From a checkpoint of a small image classifier: trained on retinal OCT scans (Kermany 2017).
Rows from block 2 of a small image classifier, named by matrix and row number. Rows with one number belong to one neuron. Each number is 500 + 25 x the weight over its row's rms, rounded and kept within 0 to 999. All counts start at 0. Numbers have three digits each. After the name is the row's rms in percent of the matrix's.
After each neuron's rows are labels from the 100 images, of 14848, where the neuron reaches its highest value: "responds to" is what is common among them. Only what is clearly more common there than usual is listed. The data: retinal OCT scans (Kermany 2017). In brackets: how many of the 100, against the usual share in percent.
# fc1: MLP up (model.blocks.2.mlp.fc1.weight, 768x192), inputs 48-95
# fc2: MLP down (model.blocks.2.mlp.fc2.weight, 192x768, transposed), outputs 48-95

fc1.609 094:500472503536500514494519501515474492559535472522466464522515514497551504458474495526494505531513513506520486468531472514494478461515493521508502
fc2.609 097:493494487453510532500529547498506516489511499530496485527530526438489470489518499503534537503488496517421513502483500477494562493522491559530516
responds to: finding: diabetic macular edema (58 vs 11.7)

fc1.692 100:508566507481536469495557527464513465511485489498509530520478458468515533463528464584502495523468495534517489494500532534529507528543500474489444
fc2.692 103:538542521495454521507462508493515524471463514513530499520492523532510525469551547509493528479491488514505507503484489460506520509526505472528527
responds to: finding: diabetic macular edema (32 vs 11.7)

fc1.269 110:520548474506540496535495509487484535512475480454492466501529509502529516514475504517512495512473531485536494505470497518512516536516514498486484
fc2.269 119:474476491530469538524531471506525511505516525491478497498493514491473518488517508501518474527480494476526519510484480520526462479525478538477500
responds to: finding: normal (92 vs 51.6)

fc1.752 102:522479517482534482507481478520492521504510461530470524527518505505476482491467505489503464466489504458473496521553445510503475495513483520466525
fc2.752 096:528476512476491499493553496479491543502502510488501506505468492480475540448514503503477525504463488452527494448488520483534535465470505530470518
responds to: finding: normal (84 vs 51.6)

fc1.499 102:577505492496496472488506479460482485495498465509469452499474561524491505526463509528527501510489494523503499474506488514536494470484529497532543
fc2.499 100:496454498481508516529484445481504489493547491511527491481483460501528484523487479470509517534492506493482513512511496482498523545486502475528476
responds to: finding: normal (90 vs 51.6)

fc1.404 090:594510508552550482523497505445491481476528493498498530478501489495503486485454482483505489482488546472490517532540442478500521461483504477484518
fc2.404 102:520454516500493493535529512477515492483498536491473526467495502497505476468513506507511498478503472518462529523497525500504475493504533550467490
responds to: finding: normal (88 vs 51.6)

fc1.364 100:500467541524527492514512494485469527460516483479518484464487511517538497522534487498493495480530508497474464516521493514491488479481515520479505
fc2.364 100:484474484488495522426513506526501543476512519459503529509485491508493520459494520517536507530498510454466467464489487492483501461474496534529501
responds to: finding: diabetic macular edema (33 vs 11.7)

fc1.617 103:542468569479489464485487481509472455492438518483471499508491491449518501489551462516522521480498505466488512501516491515503501455534510537510480
fc2.617 104:516546492504524497526497541507468542553534466504514522495485493517503558497555496498482452506503538485488488499500500515495527482509458503477510
responds to: finding: diabetic macular edema (59 vs 11.7)

fc1.100 102:527492507448517480438520527477469510523513473506523481477515513519487499510492519495539518508518498468503523486473460478442508486503521484458538
fc2.100 093:513541499479472530483492521519478494535506502511531489462488492503498507496490492484499525503496497467464475503498492484479522498487500517540540
responds to: finding: diabetic macular edema (34 vs 11.7)

fc1.169 098:498587489505466496499503537502478486495517494482517508531447530515495484522527492473470499458512510526484490449505472494529492497478547499474475
fc2.169 102:497517513529482518516538486456469511522488481551464501482497525479521484473513513528531505502504526500558534526537461460500495521479505560498511
responds to: finding: diabetic macular edema (53 vs 11.7)

fc1.694 104:521535477478520478560489520525506499490512501495528458489484488477498486496478528527470492507494517476482478473526490517538485509472426496518504
fc2.694 108:517499495500539511471462513497506471478478521518470541499520524472521510538433511513436524471501508511483472499493496447508486513490494472475478
responds to: finding: diabetic macular edema (35 vs 11.7)

fc1.384 097:500479517523533502492492511535520535508433550482462479503505489507510479474513520530521442486464522441525508511499491497508454474493482531509518
fc2.384 101:501513487474473510428439497513487481521501513472497498462525479467502455473480491522537524506472511477449511476505515506439510535504531498519523
responds to: finding: diabetic macular edema (29 vs 11.7)

fc1.541 100:472490509473523516542477546526512475511514512501493507521530474458522496451496500500496487508488516531509475482475482501477458496491463506521510
fc2.541 109:514518482483488528489486526503460467490503476512511524532500496489473489481498515460514523462513509517476503489486477482511507509507512495466497
responds to: finding: diabetic macular edema (56 vs 11.7)

fc1.283 110:528466469544517478508520526478460502500482534458482449506495503541510493494526496511527533505517522504503505490452481509412524521498478495474497
fc2.283 115:482470536468477530498493498524503482517497495464534476463473467512486477464464515495471491515498486503543496478535530530423516436487491522488474
responds to: finding: normal (86 vs 51.6)

fc1.747 100:479541532520491555487517528461501537499485469485501505470529518497478494499465535489497473511509508522475469547489498517495467482483526483534488
fc2.747 106:471562497486480454535500529494473511471522514499480479530509472508489478490503504442534500493448504479481511503471516473515553463503519502529505
responds to: finding: normal (80 vs 51.6)

fc1.337 111:494530509528455461515490518530499497510475517497470545511490555500520520448504526507471448523493521443492497463533464446497516485489487562506520
fc2.337 102:523515505519496516481483469510529492516486527517531478500480513517482510494560474526485486499513512524474507499543494506513522496488499488533487
responds to: finding: diabetic macular edema (34 vs 11.7)

fc1.33 107:534534500504499531536527464521523518473446469486445479448486505517487505491540516506513509458518536501437492499494542483532504495479471494489483
fc2.33 094:517494502507494499482514447501473496508511574511485505543470505501519518520478498534521534492467504465500509527522497499452465523471496521492463
responds to: finding: normal (83 vs 51.6)

fc1.534 086:517497484465470528530515479499507556460543499511507530501455470455531491452540551481531507509514533519488495520525507494500499509477461541492495
fc2.534 099:481520469508466506494512558541491496476506474500537504537462557472511502499490508526521530501517506513523537510489502520536471504457543483472500
responds to: finding: diabetic macular edema (30 vs 11.7)

fc1.733 095:511495476507519517509450494490504516496498521446549518522439501479509510511594504493482492496456475526568467503489531510492471520522487450499518
fc2.733 093:507504561495464455493534510462517505486514528496529467517586479545539509521475452477514507498501520509534488506518517548471515479493498449547503
responds to: finding: diabetic macular edema (29 vs 11.7)

fc1.324 097:511491530452484515495516501503507496496484476521471461466535545492429516482505506464484540484489488495461537532492556536498467464480524527490530
fc2.324 091:487489523451480530498533505494501524507494507482452524522501542455492482499512521475506437489477506500517515510489515517521447542476477479524488
responds to: finding: normal (95 vs 51.6)

fc1.652 099:542507460492506507484563466489506479526505497513492472532477496499484504523475497488491519480568520463467487512482500500485441512504457488481512
fc2.652 095:535498504465456503516446501493524515518475458522556431528490502496490505505501502525475472509469435490484479477533527514488443530528472502471501
responds to: finding: normal (90 vs 51.6)

fc1.209 110:475516471522475556508515494463500497498514496514496543553503529459490501485538523541497518511489497508502482505468508531467465494523487520496526
fc2.209 104:522518501484521527498469509526451504479498493505463522475527543528472509545507511498493499508511491501473528506541523511503494525521499501527482
responds to: finding: diabetic macular edema (36 vs 11.7)

fc1.161 105:512490470499474485485528502493481487509467489505512491510526496479484439502498491505486482488515504475476516522522524483538497498530472532485518
fc2.161 091:526484468537490501518500468504507471506481501512505472520518481496488496544502460510486485532467495494468487550471513529534525495472493461445538
responds to: finding: diabetic macular edema (29 vs 11.7)

fc1.480 095:482539491528469482450484494485466522504507485506524456519532566511470491484533485489497479506526500479438530501453511527480533514534465503497494
fc2.480 095:480487552527498480463496518498499530493531512517522520480512485482509535513464498530557520508529498496478471505528521513478487501478522520474506
responds to: finding: normal (84 vs 51.6)

fc1.265 093:501519545539504488489498530475506502482476507539515448518557542495477493484488480537485484516540524488513469487473508508516464480445477521522508
fc2.265 100:516498523493562468493471524522467468480445470506485483534508504481479493488472525470486502473485486491494533487461476504489453482457493440500484
responds to: finding: diabetic macular edema (46 vs 11.7)

fc1.136 098:517499501444505537481483520474458555517505510533545521484511452517544506490474516482500474494508528498506528501506468528497504505485513523483528
fc2.136 101:500477474471485467459483483479452489506520504469512523509482500531504508470477487545485507488507533510483551516493498506508523505438480528531549
responds to: finding: normal (88 vs 51.6)

fc1.304 096:478508543493530529494450470507467533540498499479504522514486527487507547529489556517475513470466520491489503508531464539462440521499449510512510
fc2.304 089:485509481501469510493503468486491513514480504519480504498527478481512464487508499486503507483550477491472457491555505500472519485495482528519496
responds to: finding: normal (88 vs 51.6)

fc1.130 097:481533488504512470461522503482522506466490512527517504506506511483489477505497519510507498525524506498486525510481542528528513512445523524489511
fc2.130 093:490498526491552508497526477517541476544458498513449503486495495474492483453511517486514476469527509522472475526522513543544505516474513456467510
responds to: finding: normal (82 vs 51.6)

fc1.68 096:492479508465543464497505504523494487465448520512510534474466500496486485536533489499476502479524477483548479479496537463480506474520464531466524
fc2.68 096:494498513480506481488537440516432488491471483515486497511488505471483494507502522491490484474522518469513530526518488503512480464441497486516542
responds to: finding: diabetic macular edema (29 vs 11.7)

fc1.545 104:486508521525486519494496450559519536536494497476509546474474498482489495472510544479538563514510532495495498481519481459531507463512531506523489
fc2.545 106:516466477509496475483507451475509519470452473479526479507503474496489486527481500506453463489476507520535587518475530489517532509501467507480517
responds to: finding: normal (93 vs 51.6)

fc1.287 091:515535498501505465509481542517498499500484498506498492537514493520513507500530497508504496458513502443549449457471508497550466515494456475494541
fc2.287 098:551507509490524483524528524513499497458500499471521514511500496520466476480500530520507444484497509492560498516463503530502497490490495560500488
responds to: finding: normal (81 vs 51.6)

fc1.412 108:471500478487509495498502453472487492530471455532512494468497510497491522483473526480492536502509500527480518465472474500508489492532491490521515
fc2.412 100:462487475521521480511518517509479494507559540473533502486504507504522457483554475506493479481513464524473533505470478495525486475520514496501520
responds to: finding: diabetic macular edema (32 vs 11.7)

fc1.632 106:497504476502537511520469509485483491520528512501571476516522505516508501506514482474514548496505527498524497522537486545502542504504497509513519
fc2.632 099:507507555512489504467496501512495541552500485463507516512526510490493490501471479499508489510465515472513511453519520515506507505477536452514507
responds to: finding: diabetic macular edema (34 vs 11.7)

fc1.94 103:467522504497516517496497494464495489514452501509460475507493570501454513471508511514452519485497506502533515504514500522503443479533496512518484
fc2.94 108:460537523493515490483494554500479474462499555546494509496498504499456486522555466493494466482536503513480517529476489484537485485540517421489522
responds to: finding: diabetic macular edema (45 vs 11.7)

fc1.648 110:464510485519463467503478482511465484470473565507480483496455500493465501506509492524529457499523523522496536505463477519461547519466511467499494
fc2.648 108:473517479472493484509501514556529522465513544534476482512519542470453484497500495501465477495538482551503497499473480493456477517490496514574504
responds to: finding: diabetic macular edema (32 vs 11.7)

fc1.629 100:527551524480499524495545504550518524491517486495520479481495540471528527488476531545476459508465475477504549444513513492445452427518505494523500
fc2.629 103:498470507521499503520521508505500533543544517535494482459524531499474496491509478480483504527472494490505501497525497526534518484485479534503509
responds to: finding: diabetic macular edema (37 vs 11.7)

fc1.396 104:490503493457567483486530536510479524510478534443561502498488500452532492494485508530475479521514491476502540499442517464527493486517511478456534
fc2.396 108:478458527471483467510491526530500495503532504498468446475525493478509467519507534456486475514508495495470469452505483506501522449483513463514567
responds to: finding: diabetic macular edema (33 vs 11.7)

fc1.147 108:483509535529491549536527481476464474482531491472488532539496516507478505509505500547517485482492503502496492487483520491482486501528511486457495
fc2.147 098:452519489509486467512498510516544489521522531524478523506509498508489475540534471494468523502470460509505493460475508507523535498480500516472522
responds to: finding: diabetic macular edema (32 vs 11.7)

fc1.44 103:454478512513471478528484536524526493484503494493507529472485464501470521467478521536496481511515509487502475498482476501475502494505545498478515
fc2.44 097:535479522497503507516504515491539448481496539495487547463559495508493464532548464503493508525531516490482504513487516521498470541521497504497525
responds to: finding: diabetic macular edema (50 vs 11.7)

fc1.475 102:485510512515526521512528505495458559486492492438546534448463515498482509532482498486516508530491514511503521511464506512520499481530499513500491
fc2.475 105:524490509488480504508466500486511487457530482516424488485542503512509523513498504508491487470521492496459513467519528526477469495438517525503492
responds to: finding: diabetic macular edema (56 vs 11.7)

fc1.703 097:484473530458505494523508450488495527516521527508503480494538494451481478500541491476549487527522492486526473484522502478511468488494521511503464
fc2.703 101:509506526493494472522466525524524485528470521540478489531487533543499504468486502552515485469519496561479489506521521512460471517516535476532497
responds to: finding: diabetic macular edema (30 vs 11.7)

fc1.693 086:536503491493525530461499548542507503531545540473491538501494490540477500480511528498513427487531474484475486475482474510488492502506466525469491
fc2.693 096:490484515516502527507533505478497521488534495413461474495486518502514515523499455454501469487446503473511538526492532484489544475500478477491497
responds to: finding: diabetic macular edema (28 vs 11.7)

fc1.699 099:516531550506503498477499477560471494484508467492490505494525498504500497463493466494537514499504545496503536528450504510506524484481522531514506
fc2.699 099:484490479493490513503497470515493463539509495487487511499540475512516465522474487462487495553524484510489519510463532514495494522463498490528507
responds to: finding: normal (80 vs 51.6)

fc1.273 091:482486495469480503482485536491541473506528486512498514510515530463507494488475527488536548495496514474515503529523522527515429491483535459487506
fc2.273 100:469503476535543543493500501447520504447527523505492540516504410468477514517486516478515531532511510479474480499497538469485551553495493498486468
responds to: finding: diabetic macular edema (35 vs 11.7)

fc1.476 099:507496515492497496500532472490504483488512507518494517471440528509506486464492493517504477541490527484455489473512449566514488509534530494496442
fc2.476 094:497485505490508535496517502485450466550510537505475518448493524510525473499527509448515504505552504516509481528496469497497463505507482508517512
responds to: finding: normal (91 vs 51.6)

fc1.643 104:510532525505516487477514505471484524478526525483479547529490496480490473518486485483505503484515511514496537494517565457519485525458539481470529
fc2.643 105:505536499532505482515482495551515453530528505484456496525475533511541464490499487445528516505478493516482503534501519533500465485512516482487506
responds to: finding: diabetic macular edema (35 vs 11.7)

fc1.154 102:483486497484450493517479472485504484470466498487482503509531479559491486505512489477490504507535491488485493456471471483457514522476510442469516
fc2.154 101:484513527514518520497518460516499561501514476491538478505501498498528488482503497530463465476484507544475522504522518508516520487539511524486503
responds to: finding: normal (79 vs 51.6)

fc1.555 093:467511514439517518559448495528487542470484499490565526512492492505499495518486495493505470536497550473548524513512464500498491522530511487481517
fc2.555 098:505485486451501508486514505539530483494516498494498525535509502551504517497516503540492466476496502500514524468490513489545538493480514541468468
responds to: finding: diabetic macular edema (33 vs 11.7)

fc1.453 108:487495506494516447511526503497528497518488536504511462450503478488506506537549481516454501484536562515485484497486541502453478488471498527484513
fc2.453 099:523462503493462496486497518447540504479505501523509491497502514531513498541523498472502506495488510460457497489469503507486494483544532485517532
responds to: finding: diabetic macular edema (73 vs 11.7)

fc1.299 106:490462507502512485508498505494474486524490518516497527514558474487510506503489497501515480489498547499482507477475495482456509514471495475457515
fc2.299 105:508502509498421483510490508508502536505503469526510501515508511558530498521527525557447487444478495495488532542483526502497524497514508514483533
responds to: finding: normal (96 vs 51.6)

fc1.395 095:504487478477526506520521516477475499467481491506455518506477535514530485497551499537508524473451513496517492470514507495500516509490481522494509
fc2.395 108:515444525526483507471486501495504511508535517464542474517528478520474490546531502491500497480501533484522495485534523495483460499550499454521491
responds to: finding: diabetic macular edema (56 vs 11.7)

fc1.108 086:490558488512499515477492502490519498518451499509528495472537520507480482445513503503507558519495466471500442497516488502483520495503493507514504
fc2.108 085:493509483490491484546496504497475488497520534512491546521513470452509520502490496487466496520480491518496505535442473525533522498503485499520483
responds to: finding: normal (78 vs 51.6)

fc1.510 102:514541516472532544528457488476512515540492517477488475471481489515521489504509496451482508478525483542484488491530490531478543464521487462497537
fc2.510 106:520489499527520485471522496513458461473475512492483492497484511490483531514491472474527493515514498484499537526523503486529502500514471476492531
responds to: finding: diabetic macular edema (37 vs 11.7)

fc1.49 108:511514529477517494534522513489486555491521484480533491523503528468503516477545467540479510481492474505495511503509503482518466477500460517498468
fc2.49 102:458486507459498481528513556537533493489469517525518481507500520508487548471522479520556495584540499471474485486466498508509541483503480491455552
responds to: finding: diabetic macular edema (39 vs 11.7)

fc1.573 105:501479550482534504499494524521546506450501488475539482519488526474507482481559473495461562441523479497483500500496530473498504517525485472553449
fc2.573 110:500484502540487449498552489500491527476526546477462453485500495450481506516544453481500498499516510511498528532492486511485501497494458494523480
responds to: finding: normal (78 vs 51.6)

fc1.539 099:585558478474523531481473540464476493503526525477516507475491461494521505452484497495501477482511510483463461512514488521494465509470489473498489
fc2.539 114:545479446508455552529496481510539498487442555519486480488514506491526510484478532508470499475576502516498524495554525544484514507507497508478496
responds to: finding: normal (82 vs 51.6)

fc1.682 105:500526549476473513508522540449538482488501538481461505527508538504516515474490483503490511509560506473508495479480518514500537476492478485517505
fc2.682 095:463541493540482445520493466518513520469518502517492474481503488474510484488536525532472526489512499545491500485547518514505474508515502513536495
responds to: finding: diabetic macular edema (31 vs 11.7)

fc1.129 099:555481473561498530508502482514508529517514493501535492469493538474489477517477530437508508484491462470492491480484478502509486529506514503484459
fc2.129 093:507513478522483475518498518526488469505488476479504495509511510493503477484511503508522467537482501478492529547528484544504503482484491494466491
responds to: finding: diabetic macular edema (30 vs 11.7)

fc1.62 099:503507496486528520486518473537507481485486467504512502571480531531500510507498481497504518524447480513481477520495514510507479515528534463496515
fc2.62 098:515516531503491516482505501474501485455490487552522519523514515455480493514502526505455479463514504501571476469500519454533500493534514454537504
responds to: finding: normal (91 vs 51.6)

fc1.244 107:515525519425494467527485493467484435521455503520515507544488498528462486483515450549495521549492519534512510450479460476490486526501486502539502
fc2.244 098:489448460492525470528503477506505528491478494512504499459495535449515501478492487485494493437508559493460506502478536484509484448507529463494490
responds to: finding: diabetic macular edema (54 vs 11.7)

fc1.421 106:513521431516527505471497521506494548482548505452497532483446479505493472494513483497512487502495527449533516507492465474497506508511501501455484
fc2.421 094:525442505455494468515521557452457481473482511446503484497516539516513470491513533557504503477458482511539495514485518443429500535538491477517500
responds to: finding: normal (80 vs 51.6)

fc1.50 096:498537472509484466507512496511501506514481499500477495449515470468503503515505507479519489495491541510470535483493463505504500534501489506515454
fc2.50 098:523459515485494464492476538521516494506552470495544525479496523472479546526521461502537488536521496498491516454552462452477498491505478469505485
responds to: finding: diabetic macular edema (97 vs 11.7)

fc1.681 095:481518504546500480505480457497521473484497511499479508506454465474557458471531506540499511498570535529506485496506471490471519520498496470483499
fc2.681 096:510474497505488490525509507526491528522500544496477489527500479532493531524439500475513515503507477519521543504549528485485500486473468484495509
responds to: finding: normal (82 vs 51.6)

fc1.296 097:488492494502495501510489556561491501478437495532493481493484494512502512497513515480547510463461537507487468489449491473505533464491490479481496
fc2.296 096:522511479545487501485474520512503453470474521513521501528463536499499494551543477475524471522546483526498475508494503503472482489516495476516517
responds to: finding: diabetic macular edema (61 vs 11.7)

fc1.143 098:514449494479500533493489531514542462534503452481516481496534516503503476490473467507515436527489470456452487493466525481482504482476495498525515
fc2.143 100:532534449482496537503521492521475527505464526527490511519489524528512529566514477464493525510449477479488506478491495512513506508475506481503519
responds to: finding: diabetic macular edema (46 vs 11.7)

fc1.168 109:504474470529528515470465494478489526511491519532530513528491479480480483533479500498502483544505469512482503520523467495502487470444499510485465
fc2.168 102:547532473536518518533462540501497470537477510487477512499500549497497462510459516489492481501529556465491529483497477453489524492496503482451489
responds to: finding: normal (94 vs 51.6)

fc1.636 087:511545501512488535467536533523503509523491465468532502462510525509504468433501497542499494487494528491477459528529500508506524466477473503522485
fc2.636 108:469527523483543513515510529472491493533486515512511512564484501499545520485549481487523542488527485471487537524515449519509514534553508526501517
responds to: finding: normal (95 vs 51.6)

fc1.268 103:491489492520476498473498509493511498482466519539499506508519525540474484502524474504534457553486513514507490482546524533535498492542494545522533
fc2.268 100:499477484532500455476515489488514467447452488470487498471508501477517522519544518512540494488493496495459515516521447496471524500562516527484536
responds to: finding: diabetic macular edema (30 vs 11.7)

fc1.413 111:532527515468468468518524511498507560509502483463516514506505490512511484506509498461487525482504479454498525459489485536444509484486538513515482
fc2.413 098:535518510517534513473475531510481465450526507511506484495484556475513449489455490497506468497497527530475483518445520499509492511494525503494454
responds to: finding: normal (88 vs 51.6)

fc1.403 098:490523540527532474478477484506508507459495511503469532521511541478467557477534530515508543503468471459533495508449501477562452510502478532487500
fc2.403 106:500484517517533470467467523534485453497486501502526498504507496499468492493500522517521481495499532519513527472501518504460517516486521539536496
responds to: finding: diabetic macular edema (49 vs 11.7)

fc1.34 110:507490508505453494481510480499478490491483556519505521502494503497494482468527510554477483519515502514518497498474500526528525504490535486486503
fc2.34 105:456467477473501443517508465546520522506453534487534517482517501489513491503526523477500490522486494494448539520519502539545486476483490494523480
responds to: finding: diabetic macular edema (39 vs 11.7)

fc1.279 098:467500566510478485466536520475504499505526457434467483520492447518480521537480488475519471524510472476540531513512485492568512544506523497508481
fc2.279 099:530489529497503466453516483518495501486485452491510515475483523476534490509497520497529473476485526464492498492516498496506485561504500514542485
responds to: finding: diabetic macular edema (34 vs 11.7)

fc1.138 095:540503518520477501516538546488495504503476483511508523464471493487499471458558540478514551472501501480445513492547495514514525494533537471491504
fc2.138 098:504510491463490508496476497481531491518503499516463496521527522496504489524482473507504506463485512501502460520478500494502522527464508492488512
responds to: finding: diabetic macular edema (42 vs 11.7)

fc1.519 091:505499537457518456488516477477499523494513531502484484473519529489515474497489475479502477503502517517527476471505490475506533486481493530531525
fc2.519 095:511488488501455465515473524471502495543487517520477496505518486477504516490472508501502484503491499504511559478483542515478519539486504526528515
responds to: finding: diabetic macular edema (97 vs 11.7)

fc1.215 100:512555472522472439505498500507509482499520490497464512493486508478488535459510478501503544487523494549520487456493503485512463487508493565481519
fc2.215 098:545494514512537500522527509485541495526520483489512495477487495501523537536547510443497451527460524482528537476538456515524498521536473468465514
responds to: finding: diabetic macular edema (30 vs 11.7)

fc1.207 096:514518486528493517536523519570519476524467490514498453495459522501486520531516474521464568486500480461473519520530493490507509495458515451505488
fc2.207 100:454478503536470458528464515505465486486500514486457508507503520512487496482532500535485503531495500446467467517498528518488505530513568475458464
responds to: finding: normal (83 vs 51.6)

fc1.48 102:498455516484491507507518499508512522485499491501484481541495487463490469536536461499498501508471494504528525494470537496529454481531488408502485
fc2.48 101:513545477456469496500518509487454562544492457501544517464495481449509535526527510493486548486527502508489495524455535513498484511482532472493487
responds to: finding: normal (87 vs 51.6)

fc1.220 095:481478494422536451497519500494481499516525513541470479492572516500501524492507494440516511460544536501511490482512525485515514539521490517501468
fc2.220 100:476461507528470507490497484471521514455511528518521449518528503473513505511485510486526523491478495491481502465523502503471506552523508499491531
responds to: finding: normal (97 vs 51.6)

fc1.477 095:493507489475478475516521517526528538523518532487532493473530518515529499460501475514455478499444487499485456518493522465495477503500503510508479
fc2.477 102:493506515515544480523474474504513489504514490504496491495491487492464496494483505493496489518514484462496494470502466544511513468515494538517489
responds to: finding: diabetic macular edema (51 vs 11.7)

fc1.727 095:546483468504495514478483558519482519483468520485453522482512536497457499493511510509503521468527540526530517498503519508494492514507485507506480
fc2.727 096:515510484486520501464517484520492495494516488500511538476507477485489562509510504523524491505516481470495471477502521485503513515445506521495466
responds to: finding: diabetic macular edema (33 vs 11.7)

fc1.52 108:517489470519460501462479519512485505522451506478522514539537502516452508541538528513489503485539490510488468518500504510468556540510512466498472
fc2.52 103:514497484495520455490528514458503466494535541492476457545536470457517487501480468465478489502532459496512499510498517486515479543489492497474502
responds to: finding: normal (93 vs 51.6)

fc1.580 106:498532520540450486520501480515441490496467508501512468523502536491498493469485510495495510504499550478522495508485498477488482489547487495559514
fc2.580 092:490512527491452542502512490494492507510537510517512513499481524511506534525520472458468521485524469443476515513502516460520494513525477487524477
responds to: finding: normal (80 vs 51.6)

fc1.661 093:511456539449477539451520513488512520538460503515502518477471489509505486523488476462511519460506483508513501470564523499539520485495507499526489
fc2.661 105:468524487452481481517489480483480489525496498464504494446463509501502519488554538507525511503521548519489469507487562515468475477468480506496506
responds to: finding: diabetic macular edema (44 vs 11.7)

fc1.659 091:521482485532498506510524448517474472511504439520509492473476529482490486516491501489498459514491513513509476454497524478503492481513458502494510
fc2.659 098:471486476492469478476501537447492487541505505500520502509476480488544474483503449444468502507512477485478517539527525515465540518495541486493488
responds to: finding: diabetic macular edema (31 vs 11.7)

fc1.669 105:473466491494521475464478475502484480477459499507524503492486455533491482531506481480531504490480531497527468468464499533506507483477476509542503
fc2.669 096:483485502500504509500496528513476505479488492473507531489466500503497563502465495523479524473530481526504528523566482470520556527546525486518515
responds to: finding: diabetic macular edema (32 vs 11.7)

fc1.95 102:528477521495490493512524514501529522528513497580521468524488537502529524478511507502482529525491524482486546511512489475491562507458536485494471
fc2.95 093:541525439502506483482504543493496495510515474465475505519481475517468491542521484538520475452532489490485508521530484492514522495517558480491460
responds to: finding: diabetic macular edema (30 vs 11.7)

fc1.224 101:499513516477477443471509540507498492527513447521496469491502440489516475498509486535518458499531512459502495503495502529535512513551457506525515
fc2.224 100:494538531513506529480452498521472505488512461483537500480551520490463478530482503479483572521492535504499455512505499502506486497541465499495536
responds to: finding: normal (78 vs 51.6)

fc1.23 093:489486494503475509500528486483476530481487510471495479511507496480505513509517517513550500513491545475540484474497506464470484513499544492480503
fc2.23 099:544505534519485503511494484464451519553485481429489496480496513516516484489496483497471486472496537521494513502465496485480526475500492518478509
responds to: finding: diabetic macular edema (36 vs 11.7)

fc1.314 097:459515489499509522519526487513497488517475461474502535463495528470546467505535476541505519485475496467488479482504538545477511505498483523522535
fc2.314 098:484501524478481490504475490508508514502515499448519502499528506532512470494556508455480525426521544516492482489415506526529522471511537495535456
responds to: finding: diabetic macular edema (36 vs 11.7)

fc1.7 110:486488489492495473490486445485464485519472524517492493491492542525495507509511522520496528489503519488515499516506514450517531482518536448481496
fc2.7 100:479544514489484527486526505495505501506497508564498529454521479506468492504504517515502487482548517537486483524501465504530509500490524442513471
responds to: finding: normal (80 vs 51.6)

fc1.393 096:519468486506537481521508502467498521509495522490472479474473486502509479461505528513463486456450566478506451494538462502501497518528499523469485
fc2.393 107:508493490532498515520495482489539520468536514519522523474505455455513514541502510440540514471515470494474509511539514513506474485471535538521455
responds to: finding: diabetic macular edema (92 vs 11.7)

fc1.543 096:415477514508521505468528547538502457506446462501549497519511470535496499503490522528517502531515530496479482532514564515511493485528507472499513
fc2.543 107:534499497478472492473504482503509491486494521532509536510492526447496491482502498528502460506452539503492501542510527493443502499479526512504470
responds to: finding: normal (80 vs 51.6)

fc1.563 107:532486498451523509513544459502471516494438498457468507532523517499498503497536511480498556473520501503491532507528530473477516516474497523493473
fc2.563 102:479482528476557496474525484487475469525480550498556507471539500488539481465496501509508519491495490501478493493527480500467509503494499474483505
responds to: finding: diabetic macular edema (35 vs 11.7)